Weights of a small image embedding model: arch vit.
Rows from block 7, named by matrix and row number. Rows with one number belong to one neuron. Each number is 500 + 40 x the weight over the matrix's rms, rounded and kept within 0 to 999. All counts start at 0. Numbers have three digits each.
# fc1: MLP up (model.blocks.7.mlp.fc1.weight, 768x384), inputs 288-383
# fc2: MLP down (model.blocks.7.mlp.fc2.weight, 384x768, transposed), outputs 288-383
fc1.402:523484540496502455454488447528520488562478474474543480510513498497431460458512500451531497514454504556509526512587507523431488521445499537456474581524527509583523500518479478449492549496530535465507495515478516475497498447508516558522465528537467480543525461472501513508579427508515485469
fc2.402:514515451480455468522535475577510521450496459482517535544488421489517540508496489523508523482511512516514463579518575476528537494523539545513535465504508484516530554525523530540489516460520528509496532532511510504414448515542518523491457439480538529498540459513425488474483533402529497490
fc1.403:576515499496464494440491490539497498540490519503447541513546518519510488498518496492544496463555483442488524405512536525499486559473479513478541454488466474539585541475505531509552506497511538515523526529477499537525502490507504487501506500505456483517473489506511427504473509493490530542
fc2.403:554559488468509480527538532551556460506514477492535496467533528532490516467465498462465510467486529510469491520560469500504451478518470492463462542560488491456528509555434487510555488513515486494487481474522522470439474484512514480478492491474496463461494484497537530504421513545510462492
fc1.404:559521538501525404344504575567466541491541525411461559566419525492490549506503523552430390522460532426479522498515498495532471504498499561539492574474507552450581477552476539507567424462494529506535437425504488455453490382551509443546481448510499486493435366461541491599445517472441513454
fc2.404:555472447481474471511502514499474509464566517532545450467533433451589446425550504563422522446550543640543453472523544556397499470597487527374480488506449411501470617489405531514481395593413576539432495544511402449578416393541515557468370552500383452520566563525545421475468368579601558557
fc1.405:468502477476523452477476467527482551440580561476506524438494492485452374488414547526534513543479435526470541517512477462443442508550483421441520547600465479535415473533483468470512558471500499488479555463532487488501555490529489548429491498485526475439508594533539406465533513538543507536
fc2.405:507517566553513555528445525497516465464575550471565427467476431533495537499548562485544449471480493498443521497485476517467520467537531456475533509468459515455571493460487589526451471524492524437493474427528565482446528510490529522524465436484484538558579493469437534521447492482540485540
fc1.406:526474503513477549586482533513539460501427485463489543433561475535474498465492504491542525491501560517462559520549424447551487540467579514521507600461501503491536471477500518506502491484500490552464472459491478432433485482468535511526542513414469549491587499502499529551521531555499441456
fc2.406:548504507511521524483542478501469493491535503507559498427494521487515438499551534517465511466500473468462524495438552475477621450483489539517508504488551425556517500519476463554469506509419530530572513561525519487544468473454562564508483449385525509514497463543505539524494522548499449527
fc1.407:436547517465498517467550501505528518559458507572459517552515525500486513434434469467442553534530515411489520558502498478458538430544479483463620568492507461566420548566499492496511479483483505419511424502579447497510466509489503507563427486566487485534534531504481501503414554547519512451
fc2.407:489453484456516496386472507518488467506492552497546428492480403533371508507489519480472563464565558484474504427498521435593533492487457534511438489441474537470490509557515505499440472583580525522523572473527523515511611520519528488556487526524440569535446482463571575546502546508482485427
fc1.408:500518476552513538475517485548536451410544480534530503500580594493436533490487536507498521526492492427521601478487495506466527453447502558465522416475473563525470471514562514474482511523426520525484513463506500531516539472540476504536458485442512537451459457476492538534441535513477516378
fc2.408:518503491526570563521505525501505506553480501476527517518489478502537527431524471481447425522436499482481506477590532478496475543453450472462508549542454519466595467507466517511490504537554579465441484545485480512425480571454445492443523498457510544485535559522489538419556564509526559441
fc1.409:511522481446483492541459572500464571469550417465460595529473497578506508457548520451447521544465504510466512518431517533481485487429436514530499487595447451572518475484470554539528504500500522482476492490463488454533475549530518469536527426520476550482491496510505576530455522449418463476
fc2.409:538565532536506442505424461514477502522427515550469464406476528488434483535464467531506481493575597517548414532549413471461450469562536473560512533521629540417511528481579466549545506472522513538471540500482508532416571497544493473545510600460434501489415538442479419470485480467526496538
fc1.410:436451520476536473534465469506536487587551494495461493452482522514512499445558490521456448509508453547511466455410447502434543594537477489477539575482439472529503522467507538414447515522565481467533571517488446479536464490445469493444538560476501457586476449515455536540427499461515524458
fc2.410:442468531492548497502485499445420509507519429510484502505515509459501532430453524451542520507455493544554441499492581497536523514526527518527436537498532513530476543554550479502494517503466455433501474492475584533432577479511435545539516544488498546466501536416491558467518471529493470496
fc1.411:457545483504541534475501451476524499464497540505529468521510499512417522507489555421475488492534406509515517539487482464491405517483432489517492455511441501504583540488499450502502489442480523481563519487574571464472491467504477493502558456554491538485503478520501418515500484529470477521
fc2.411:522442505527442511474526478523464522490546506490521514508499536472498496450542530545510500527493520527494473475524481529506503476483482491506552521513467529507471461485484545514482542473482519480484466562499448502453506489510506553463526496503537448524496484525508526549515455514492553501
fc1.412:475546553537507541453422433498475556549606438507479543460509526505503500458545424479444537474504486533509471486534416425400578505509504513494562539507521580551516471479474502518490539510407463517554442520483463454522501510519480494462487459526422468518523490465479489509516495476464489513
fc2.412:521446552570460482549530500510446466445449500476482479522457498476492464578517477500489544486441521525468524453534599493469495460491499486506446446466507515474509509526553490483525482519492508492595512496501536481528476509505531528521525528541498536463508561517458549544487534473509517449
fc1.413:453504506523481504482517515535513553428476523456490459453538505456476499519559438494539432444523497483526464431521484448530449470529521598448414505498514502467481507462520483417480467484382540457490462523501407515523493451481504526508534448538476502510459535539547465512512483513486494482
fc2.413:490464558489468485503540483502546479494506552477467563493452502564489477501481468490463459524548466472451526518458502543510541499499495501492507503500484539509490526455505522532520498478501470541482514502482556542498498552510460490505473491519546477520484447504537509481483556523454461443
fc1.414:603457562428525520509509485500564502548380544507509488561439480570403517509500528497452464491572470531438579490495484556501428491539461476523529502544531500477523493465446458479542530550417465556545499462491501494474566467486477477444505514471461525549504562448538528534524527497487553492
fc2.414:507456536529424413352456453556480482421509578421508471393536487514458496489475470487574543440559572456552486511524513464485576441475505548476593595547404528479512471507468489475555535445536510496464541546541425575479463515534423501513531522499504506591410537519521478578431484516505552471
fc1.415:500565525484578602407443367511515512486408556543528515542506526481496562553583511436473553490535422469486637460420503608427494504584494537545501434678490546468501518567534485594531471512456523475534449525493450539527443444501475578579448523480492516489457512456403597437465523466471462470
fc2.415:587397509596514510432593490563480456560530404419463458536494513430467489491510513493427479515440541595545522478503466470476487487505462508437490508460539482450575418473414538510378445399393503429506426535536485480446433507421508537512442445431485493531515560427603537531477509457471520481
fc1.416:483514515477521537534448522507487562466528534458444423548503510547532492450521487508474546473482430448469481526533511487510508497555421518493475489522495517507456475459439487479448503496486527477480517516576457507486508482521490530499501513496516507522487502480494503549497518483470523515
fc2.416:489503518504499494495484513545491500581544475446501512469499471479512503532468478495544492481478533502495506451537522456489528572488539500455490470469539566520509544514509471473496435528539511502539542471494501496489485485471447457559483482490508539510492503483534504491439490519499484462
fc1.417:497486564511512457542491505518500527470499512541497512468498518520491537490498509547500465468497417473482459488494478484489505462481532492445541473485520500452485484466505481513505528504483489518502489516537532548515473492438526502451489504476464435523487448487519501443487490496461497477
fc2.417:476479464499470481487502505515490558532522489459477538461498522490545481524456538466494485439495486505482503473523508550525547479518532482471457475474482492549553512501533524509511481476524487502524503502492528457492501491548473512478452452506523525509513488551456480534503524523486487543
fc1.418:497408506461442449539432605481567471488523435471524487503554460538541514495569487493532529433505552483500508571513583463511572486491569492487526484476487523545515510514470485516414435528492481522522459542415465499483543541497458457439489443471539466508462498506540407511524441465485533528
fc2.418:531428464436389541475501511475572475587451530403510591496447454460439559492443477545481494585497523439502528483584560432501505550401507479526597472471550446538462469518481466503511520573579469560548536553567539493551574504481454470511473482519532558476515502472452575460550484478481512509
fc1.419:471511473454497528510473483479463543480438466518498502536539483494492488432455532557488493502561503537541506513443535477458443512491462504539500481548435538468494484524442459518575405546516580539506522519433524533503426524449440473504557535476504433445495541530462513478520538526488505405
fc2.419:542584513516500538478468488496527522583474513512472488501474437529487488482505519510530506475536496544489522528479545513554453546555477435549491545531434476503442525568451511504471544540484495495557496485523546454500497492571495531427487477526450477458512541493488520506478491498521423498
fc1.420:515439462508520491544505487514494524526518618521544500462517536538486492463441445507541492467473585525483474441465477462529464486568385492490529416466498447453481448530562480465483534451443452402525470527492515516514479507470498468515483510474534493400513502470513505454545501504514547484
fc2.420:558458457495516470477457438516477509501507460461488490564481521522507514528508562480491510531402471484560471488538546489439471554508489624450473537496537545514560454495498484492492541464451486535430518519464478498522532544455500458495477538464478515522509516547529444586465587439504551505
fc1.421:493428555521518511597530470562416523459545440499406502473486494640418465441488499471543492514518464483524441510479473563428540450602453515464508540512537466517479478545472536504495542479546580480495394502467468500476472626441526507488497551506536551546503478445409482562473377470490504514
fc2.421:557480516412488521467399507454443530628457477460498535496446416485480465448516445557529577423556576561500561559489476420563506550542536481567500490465519472499497486453471542536483515460552447537534622563518547514466447565454437377543450558450504554515456460511588499471532541504476462484
fc1.422:510515518530488506423472499484481408519530535479429456540533425483485430574573532472470566506426513524548462561450514497545545499552517520527437542550551481386517463602565565557513454556489441599453592488523524522574518488458466522417494461520494484553516494423460428458467528460553520561
fc2.422:498501483435469479510463463491413455450520451517491518602440511465475547531422540484490502601457437483520552503556513490467404428472539484474416519411510480549451520479477403492522585428511511539529411467419431492569487505482446548548514556411512581414476525467413537456507586424462552534
fc1.423:527533456441511481536487460547533509497584514440488514444515489527526515486460538441487521568517486492475441492423461426454493528443518527489493519524542515520467534463579549460550486421501493535513529499492500540450470513425535531455496515511507550458445445573519519488485583517511486530
fc2.423:483452571567527499506559571522541464523481484535495472493480482490498563532473471469473517505510520458535553438506547530471514507478537566515498521482516452485491535493438462435485500494484447451545524543514501454534480473535505548454465499464513463471535523463542510455488456507496500502
fc1.424:509525554509563546552540544483452455456463470505485497559498530469485509500521464439449487514573492442451516455498469392559547539536573415517469516537537474513469540523533502456426527415479505516477482524482591487430475532484504553536484511498519460463556501513509494523544550453483503456
fc2.424:501475535534493474481476480468486459434633534465467499537467493550474521513488467563522578570472560587483428472473575443542560485545489545515493550490534577482496501548508572587469470528579468373583539475557445520599505502452498440588489502485501572554536534485478545546488423519520517531
fc1.425:530513556509518459497481519516518543454479500501478551537506536528507537513483527530476528517533425472460526526492526502461560414471512530480535526458411505474468497471514522570484473452515534470473565490519459532515488514501548564532455477448548522499472538437457513446495424457513542479
fc2.425:529567496497547458471506493432504520465483590475515528437488516460509499501469541486473411500515502536532498433508520528576458505518525480527471537524539514458515483508483475462530419554521511528470543429429444527515514454524438497506501552514561449477521554452567456465534477497488524465
fc1.426:496475453475476450494509519537492429520491454502613514519426475524427505510539521554510515557555557529475488514448486521613521533562559548491449406447450576479470519500516437503566565420530536527455472546472585518493442456489433500507426468477531554563520481569416489505488574458567507499
fc2.426:513538513501430438499513519460534533529513543447549591402460456525515604534461462455557413534499539376523512525547516576460503497436543479509531533524594555525571482442447445537566490485490475472485490537460393488590505545542490494462458516484505544518471423501585420497514490512466505464
fc1.427:517528514539521495492450496487509529492470490465525586480514522495504567528538563486515506538497465526487562468491495505624448454473490494476528447390502502517549509535564512527475501501456471566444505474490504533478472492468539554456427457500570484510492427512466437491479498504509497479
fc2.427:554514559425592517538540466471564553473470524518542458460545570482482482527492490468495496491541486476526545537493479485545454532534505466510491490545515536512484519479413477551482503447603485479450444495399521478529468476527467524508496400431547471511468501482385564465571479468487560510
fc1.428:501475474464530516410566500511498444406492438448498521466589467465522469434554505517503549570494522417469464519527500494557508438447551566469375561524508479524512498460482533458441493470567550432531449484486496530470486427493552535512507461530522578529457525515514499499431483460463488558
fc2.428:484585518602518509549461506512511516465525459480455483418488491442519510390507487526488502538495520518541543491507556557473513474553540497511530482506427547485479524581488538572447503564436521525426531484503513537482451540446504452459486447473535481517488488455530479505503482502551499420
fc1.429:500388578464475512497454549605482450566550460440529438410385567466509467555502529535515501409575506502521575502444531447506532541479584426535545532547458484552583585504464455503521468535484505513558514513527535469515518474502488416594431459441524581474583559563454434527596452549512530469
fc2.429:628612512418470417603468490471434532502504480506452516482533336517486538717527452518516415570400465525607422451392522366437484484466549487543543471453460549484528416481526452501489483585550526505593464447483430468469520527452464496588495477515533458483527481511503536403610497462465481528
fc1.430:583509501432571509559465505429472510507414576521486525508489520496472479542521530524514496424496448571517562446449520531545495560527493501515453524471471491479596530474425483488491424498516529479413531529506466504540446484539473451521495512514486483461494528495435548498534529510524547502
fc2.430:534523498497555527517475515473454446525583474477486534516496528511515461512538462484518531534501458474469469490491432498463508520510552533485500541467514483468466505468503532475468504464526484453457492508475499486503499475487507519552477441451505494521542489524491554484494497453475476512
fc1.431:524463601483545474515465502472549484470473478496522486491480542476499476497524480432481548456502544480526472537424561448531472572445423510559572500454456493471443496485545386560503424570498523527439560404517512432478524520568575466522477576457497584445583524481534400441569515503584517414
fc2.431:425544461542483648555492510492527488372462606450558457406575480591438450520467629623507497637499395452504441471440469487466517485460532467555523483588497571525450544583512496497554533577521520420471523488543526504554523435491607515497508430526595422649547505426445572469512432416561513493
fc1.432:506498519510483534529540482546525470462475496440455445515495495515520517504527493484457514489483496479514473460443451493473455494430495484476549542475533484500492531507517490568558478472482513475538506497536485533544484448458542480510518556560461472497442476511530466480528491488481499518
fc2.432:477548477484472467492534497489536522500488472493505523492520488508552475475459477473492482456546450527506485507517502436512504555539502501506418464526483515502521501446477513507483502483453527520515525459501486466492461506551497542482554451508545526500488534495510498477475504515512491475
fc1.433:475506480526436521525521454477561524493464459521526453486542534554471448458512536496502497521551524537540530543498451492514501521543394422441432462507527496556534490497456537493469482530534509563557522505456495458500554588552469551486475483448473562479469544417473476505522431513505515520
fc2.433:475489529467455538492467507442460564472512534477482594502404454478507478469502499535503454575500547557422525505523497492484500439538529472501491518453543497504467500486500527519503483422509458437478460535523594480547566517520487425509499537514502535503506546541482551504521601510520438506
fc1.434:492481527488557547525442478496472540438496456476466574472549501440563520462495500526490483468509557531492510497530505439503441478506455417487511426478540458433472463494553506513426439589561511560504526504488538531566401507463548419559532537537567503467488479477556506390418515535573422481
fc2.434:451617525526453509470456534532497493412566524438487481508473469533468549534557544474484472494542486482476536440506423532466489553452473567475512608456470467441499543547483511492507519572490505528435483500489488449557451506422570545513481461465469508575521481473538575495440535503562510429
fc1.435:602527464631476489528524507466525497526511480452551567586544461513499454494526525572403559536375472583435441501536439494440559502537431561455468597528453439485463467480504416494451427522472532607541418526569544481617553511509509565515466496472517452506510507436468433416539524527509408437
fc2.435:545525478479518557508417495498520521464437440491594511471380455478513456558471578512508546490493449457552522486474553469503458516479544590455456529487448560519490430464512455436450580536546518495382517571446528479531399480514550597508446531564468533553605580524421538387497571490549554477
fc1.436:545469522543543424518533530532496528496553503476538526522432530441555608456485480507494513435500515545523471488502420530462530532415520586497517434547501497438457492455548502536506422492421497495508482457492503501559500471495496487525464514471476491505531560446495502456476518507465573568
fc2.436:518466556475506475439490501516542468522447506502429525474517465471413547512486469556538452480498547494439430522491518438513485511600529509448577531450561560500446467528472525500523451541491497492496423457503494540530567488498480506550535581525429431491478466430509462547428432513531509462
fc1.437:457512537501502557524511448549489526508489495529473468503442547491498452541453444471425571526490479561426562475518504567496485544606514488464458569523463504538533516601451545554445538421447575362466474464523498497488500496545565468507539490507471595539567468453458524507495540529476484533
fc2.437:567528609495512519448504528545437519531542505490475535434505534495502552500459487516468503480472469458491524535562547428498571503454582520515474491472540497542521585562550516452605378561535521543478471517560511465432508491446482511543505520577404460560419512457527477498429584507508476440
fc1.438:451519505372470533489426530510488472493511562518507525467525424506511478473499510422483496462568555510469499457497467501486509496516529561536478479499507442482541482484494483514507443496520535529505465463566434474470524526532528509529514480503483556484492490509493533556459475475439471458
fc2.438:473457480521489491468568565493443504457472527449498507503557515522485550570479494498489518461471457476513557584521526458527470527466437478568506460472532494434550505477542501436516520439501430476540479494486497496517565461481521528542494450493529517541491531511507510494523523513475542537
fc1.439:476521506539507487565454524503440510600468497520479474472464476544543493528526499504522483525556518475497481537499472509472542459518528496439383450505474484531488461484600528558560571514533441525488558463429539504531489505433551490527518533499558510521479462567421488521496530436504447526
fc2.439:521411590515487485518479555512457470425508499469520463498439468473464585511495477543518481493521458473506469477421577429560573513499490476531580480420525461532526486554483469535496493521512501509582446446506412518452450561552433492501499484536429471464470495526548444424459480407516601493
fc1.440:499589453520423497494515465477575541523501540523501486467466583519488506439495469548526507547498531462517463484540439548467481448534515543538479569506498486496473565493511471452513517473511488583502529528513486518523557434498550533549504491527462576489509498535434503551475580533492480506
fc2.440:509485491408477514422549532503429560482528456470527465517511498449524542488483474525467510502559431566481461537488498527484529536444465522549439386498424543523556401519571459507454452496529453435500455485526529502439487508465548513489526532459559485460504472434477547538466540564487480492
fc1.441:536524547557497511446508545548477492491464491557437529449507509477530484501467426480529526503515557486501530555572492462477498487557490499507485443530416512464514507496512538533517516481471565513408496565470508510519513482492485436449506531495405463493461499567482471486421571477560506488
fc2.441:511567457496465531466598425485484467476540508502546546458520500473454454491507512555489499513462541552478503533454538499514431559525518459452527507560516502485548463459483507499579499515436511487487437461430514494554479467493442562546534526548506478431538528500526488489509431455522532514
fc1.442:514487536491546472527502523504471513558447472541507488497527509471511524468509500509530465521529502470505431435449468509421515471532496528541507470487499553503464457538522502471536489510504499553556499473475473543448436486548424450460470503520552499452488468458548465505428529469461485522
fc2.442:483461522513530480459484508544536491448518496497475483495496492504504457478512488506410480536483526493522519462499512447493463468460514520490531513460461469445473494476444478518474483395458489434462453540507516484432494475465534519479585458469513507501463523501511540471529514505492566522
fc1.443:470507490522459550497462478494576518455487550614587501560550555539503523482491455536439525478437541503535556584522546571526503461549452557489494493592473544446600485569461493499545549560444508515419468436486463566534534492468517480524546399561450615464438505448490530535472506558482463562
fc2.443:466481543545488447481555487519571539519445439481424527531532511467455540523467517436507510560491471408518500444475551491538506532448549476493512504377430489522522563468558555443443422547481533431488587495565431528371500534486500538478463444496551544488530542477489491526502511489432494449
fc1.444:498506540516551473494513530457483497571460461498428513507534438490505546446541557505474477458527452549450535483499417552474527522485427494466463512527488503473514486513482491470451506483472520433514508489532476500493501487485498466518516456451521503452462493507459551489498458590502536483
fc2.444:497493490554506476551530482486518502531499482486547483508443478478495456476523489518593459503536452497509476484499518467551466549536480486493577497474472486517506475502453520469497499494554493480528445489490484489474517568521525464429466499480526539501480480489520483518487463488538499530
fc1.445:492588496498516503416505431486597440503549568495518497516510503523437454452517525539458507503527566580527567427533527504515459437513538357505503512462465450491550586518514538472460523502517452554539564430578495520509463406493510516582437524501487557458431538474495529395457474488533528537
fc2.445:535508528485499528500556499511462409633409421495475417610539512433501570459597531478453545469542480493508456408461491500500583564524447541484417517470428516497481397543444519479438493541466500549467457523475535548356388561465422432457502530506432517521490437525585486404456442589439440513
fc1.446:518518447486584457556501542506419517543513534433557549539440533526554507472509504446486487443480509506468460505458524516484564561505496454509478475492525439516414459528508483508530535465520472486541456537506582525583511440488488507561518498558526527517480526535420476478526467515554458529
fc2.446:546515554470526547505518451603519546513472475545388491471530495514545464510415500505517518596489491512538494494470511533457456472545599562500461494452446491530516506527505549518517525611524467484505539504484406469581479524560511540475510535441474466584514496460549548429468469492466517504
fc1.447:500487497508502494505465473547464543485501581488518494545466437471454602567479491569512483470498414531554474526569508500519482502560430495475509530527476540499486590565518535515474438520491456483543534415545518504457498421504462480519551447497490576532515509474506491482572476499539500516
fc2.447:483539523495399559504489525519492465487519520534473502472479562507521498505412491526509557508465569418489528491545562478534501465490509484452398512557512544462519452536448523570524517525484475496475482501553540471482530425500486582562468508512472498491545589580561569550513475540508530533
fc1.448:450453507506499549558451520496492465514492471548562529577504445512524507452440509495463545431536516498507527506419443452538450522497443486404545472484479580481465498509510492537558527469504527489438496544557524471531472495443482471507547523507486465578545499431497434488502550480550526488
fc2.448:495509495478475488517517466513440517496565522493453471462496493491540508532516545481484492569483483535511507533536490488483555476491506504478486449493529457534504524448509577486509467505526472451513510496537495460499443481525510541522476471497495511470484489529516466495530457512528463578
fc1.449:464528508436526572425548479430419519536420538564539481545510514475526511433541475549488527586498483497482494460492433466529515527437561448435507453442508499429438557513386482553535486539441577484485468480470570512498521457578518453459585522559453556503545565473550572503546530569475493537
fc2.449:469460595469499499421528483578466568491471528479457473546490553456470408525514543502546537547529487552597549496527495568454496483519506559466553474536495553438449540545484561483515566485463469430441525512522525505543564500580385534559453390505422518545514511450438458538471437469507483531
fc1.450:453493523475485506482467548489487554453450510495497491472512472531496540437454514488428470492437489513530471464447479539520506462514465452521490428452541484533497538464491446480510542466528540507479498461549497432500490504450487543530478466494558473569527451491453499488545427483491503483
fc2.450:564521493538541495495471507526523469484509471473506449450482521459512565510449595444585499472506490474547478518479447525514494519464460465474501504543498517499470513432443526570465475441468523507479484499465502484519424519604471509465477475469516412524479521556500487482507470527511496456
fc1.451:474519480418487478512430485424477508524521593565460568463577473570590528494510471525481440602497448474548507510515494471496421466520514588544514429499474492407533462518547507484494557510486463536508530402532555503501463565483511450453526504446535512487479570407553475447528574549483563516
fc2.451:410561513514605505521518411497491605443593537508476414482456502540566466548485571428545534453481483435556480569474444523378535617485588481428475592555404490508436482524438499506516493507458544545447516424492561534452493426548583494494376471511498454541542451412520463388468521491606517503
fc1.452:502450474496419540526494435539505542461525489519602475518485548542504515502366521504455531511544431457528514486538505545515482517437478558522600485599504504484400423428491468468494510490512556573440477463478454525529507471546528560488425535531475478486519540593459504504538456510475549531
fc2.452:453560487459471437520467510443529511499446453509438492571552525478572499556534530510593551575486535584495467529507419420496499486539551536576428563482606499506569528436530498541521524550441552531478495511417520523544509454538507471508494471517423513466562527492574516494514543503436432522
fc1.453:558540560478440482474489494469511462527505550486463578484498498509484504494503520499497475497515534524529497496509483513534497421517484521494422483462526490434552495472516543481517487469522479489518484514482475514468544515440481492562479460528519541518524554509525491452489493471486536554
fc2.453:460509508519486514524520510454457513510479421556502511489550520561453510499479504479515493516545526515463535485533544476505501472483547498554538466526531476539526485461508536454503525505529496475501508539454574502495529523506514501459539474502498531499431523446462496531472460455493461532
fc1.454:435363567469452487495473538498481477505511525494479435541516475494523453536535410425445538500514529495584513443486554544485454539538437550433516502496464482409451506534555471500559491468503513561471516445536439510539455502507542426509524474460461503488528549531573522503482478492582516506
fc2.454:473521435475410536494488550438518495546480507468494563456456551530518466482409520537527483540511488431466459600483511503559501468452538450532593471518549529539532502464511476517477433537548513501531466518462533540493506547484409449455530502560592497452423503460548512554514524503447489455
fc1.455:509557522520512484523506519512483551571532520512515538488513453500493505449515483482508501538573465533471547532493501426500510463486498496562458528478540569440502507473515502498425471494563494575501517485482538514539450442486512493449552532539496489385517525486511477531513526442479444509
fc2.455:518469534526527529477465472476449515454508481496496497489508475479498463530470519448492509512430526477548496539432475473473447509553510524465523501438440473524410491529513513441548572474452439433499399518501546506481507508522509502477490530478512531556578504481448444483525548542488454522
fc1.456:422564445514483459585504500509524456448469475484493532520492530517490481480535466504508507493526509587506506461475553497510526519609486504563498488504478497464462538486530446510402455516520419510478521470519449485538545507521555469483528502487603491475453491463473463484517510523507487484
fc2.456:486460595471497546433509551498481534516546582486453508492465517457494572522463522548476511473519420548504460513512491405510570485448395509450501494536495449568449543480486458446506504511498511515514468472492524560480554484490472478555498443524445508503480481432521555467498498485439437525
fc1.457:510412471516542468457535549488443427583492485424526512580409472477514534531472505470478523496453504516424494512538540546526529526556496522439544502469569455521532471445460495551430492462540390543552469468506441469447505571492467547484525523479484518559426499529516509470459554463508511504
fc2.457:457517499468540474516478533486479465554497488488527482382521518557518559530531539542498464488493535511505525506430512481523454515555435491496546477480492464476520472533449480491464567535535559522474462508488420475512494522494500537478484404448479472542537474453516487469479473535526480535
fc1.458:507508468452508509519592496470473474441506541583471521504479454488485464506469481454491583473485480544508516482563538485499498455465494523426493504534457590593467461503547527478541502457500546521591528596546472428511530496531493441513503545494508445499459456547541520454546482527544488501
fc2.458:516422488473420490495528439530554470530477498407602522516519574498558474498430497466525476467529505503484495530531549480507565521494460520524452514554488521479508569490491449489566585556425500513500516525472617503506595505500519459577549463534470516492455537475484463549510468535499461539
fc1.459:486507502486444542485454531478487536476490611500542509532535532433551489467476526505457444477501522410488534458495502551457522536506482541506404534499523534504521549509450517451563491533543495483519500464487497548518531474483533477571489454496403508547488604480500561552469479513494428471
fc2.459:480464469527583484560520442495488535527478484499462421467444459547511487509507566496559534469489491550508568483581466481537494539492572495450505537493503479495481436536493541525502522550468496439506521477471513485441468475499513593506448510514556493524547418474489433420582530451502538565
fc1.460:538379449492483502470518510546501530533606508522481533496474546493500572510528449526422493524574464542447464470518531417467477453499592498498497457558546514456509493518503523500506559467533539602420443454462542561537522532484427411486521523501522501484569573434528511562547488490429499520
fc2.460:546477542430563505490503522519550529517508523547536501529418476489535530469472553565569463553500468503446479464471487564512553555531424428544505538529485486651495530549539438566507457432611503474525548507538459484509550528444491564465458519474465478485477481489525510488479473498451508448
fc1.461:431584505559540478509489541568452589467502492562466515516539598486494476427530465505549446552504493506560526418425561478439544478447506488539540467446517495483544433552505575529461594523453468537435510452514490501460477429422542473560483538453536474547561525492491493451529447499546457443
fc2.461:623531547528434556516429556513467447487514422540418449502475440447401550452488487533457551471427475528453503508459573470511543430488494436485447588470431420603423542505601528538542499496556488504571481554495479556486531469474471623482541508484451468473473422464467493525519475456541494548
fc1.462:495504471428515470502529472497414460520460487523555403454558543496475501435576506527523481533525514543542487481507481493538476484471541461539460477444515529436502515542487498579496457551545547518542494502496562536481528447484437537494493500507535534443485490509547514477503523545466477512
fc2.462:492517551560488583461493519508514517428539479508456474474523498487545554501496474529521489479457511508481498523513520462500521523449512536536523511525475504466525517554456485473488456555453507535465501488521526490451503463510531477507509440482475497542514503487443515531479508554480542551
fc1.463:566510501441517558410470590522543458450443445437508538516511517474476516447448508533458531452551477461473444499516502502498485499430417504492460528477480523552552588528473521471536499492480461495482497529494479571620517494531458465500512525529532456538440496515504542496494556484470491517
fc2.463:488524521474468503469433485479412459483543528549459474517475516495592520553471516494476480581419486500422455513533495365516495505470533556536488578537570505529495464511489457536512457508499515461565507490492502494506495465528519565526512495489463525451556483494548537467517501535530460541
fc1.464:443578488564492481381420654466460487573541486465467531480431507476579487369502495451549580466566507516485623576476557482574518451589469519566567526510517505475483544513387515459482501566561571522501471506563526583500511426511416411550524468586547510503573609470461584541470506489431447514
fc2.464:501497556477540498551454467510494453464420530533437479526517540569467491559480463500500532461453425439494443436464543454455502505464498534499521519467421526546500500516521527477428569568446507576500483474425436530467422446514603578463514427506544533532527493507473486450499484552554504535
fc1.465:484509520541479529472526452483474455590470496479540468447524476499525487524579527520506504536518536503553530496503518496506550560517440477497540547564575546558534456529500467478521482463527481541460534508503503524485515537517478450495542518512465558433482453517474495535511509540517503495
fc2.465:488557494429522468462493459509505501489505445529513520518433433528536506518515497507512521509454469487494493525451439394513491517469527448574524524536555500502513468498455459520492557469440537532545472479508499490476521459481507466569585501481519510523538480500473556500518514454471469496
fc1.466:490503504510557438541495516497521398506490502474538468521507483462479541482501533503498507518517494482482441492487544452465531530458497494521529506520517530482505535499504458551518561487499548563522528510527488550448490455470484549519482462493506505469471550466461500520551515454484480444
fc2.466:570539517529520512487511487474474477508431527534460533531483498444487505449458494464461513516482458517462529522538519506477473541511512524435553469540511555512497487563565528562422488485501452459485479482478515423487469472524455551503454539540436467450546537589471530456521467446506510513
fc1.467:492547431453509608559374445465495531494462474574520494409526560434520558518513481610532477492473421605505508516525520568496444474504573538492423531513458488477563477557538464612483367525506576419554546424500556554491484476415473481516506518513525492480565563458487530450510503563570532482
fc2.467:428570486618489506385532373475516490382510540519462497527420578538502493456519567427520540478497491439508546502507498438491567490422525460504404476552465408522433470474441491474512515529519427616516496480513505595524492454551483464600437459532598535549455463473519469422467662526566408469
fc1.468:478497519512574510505463539475465511530518530465437547471455450527535517469470511471530496456451522492480515495518485454477538448542560593541456501470526521537518544561476490471517502501473479538539467510475533499480536459499457474503512511518498535470475487529465510524539488502461500508
fc2.468:447495469461517484562474508470511456519474529481494511527505507410463485531520541508510512541553499519518529459491498547472464502520533479482501501515453483506471491461531469500526478500505481543496498462465465487489472511509507563451494543511490529484496524516510482465492521490555503517
fc1.469:528441516599528494545486521435455508531535463509524515525532481525523599542463471462559531514412548506531520496490439486485529525501484483548436528503457484516538448512509526563535534484461483467526519488487444523511459550417450487452432494493530476496526469497410493449514528530482489454
fc2.469:532524430504517509544404467524537432485522476550483559455454486413501428558534496528531426425546539527512490439526492505445493430562502457502474475562557503542503501407540412514592535526525496504488512548493490523506499470553442493509487550464492526508502481527547506537542513470542452458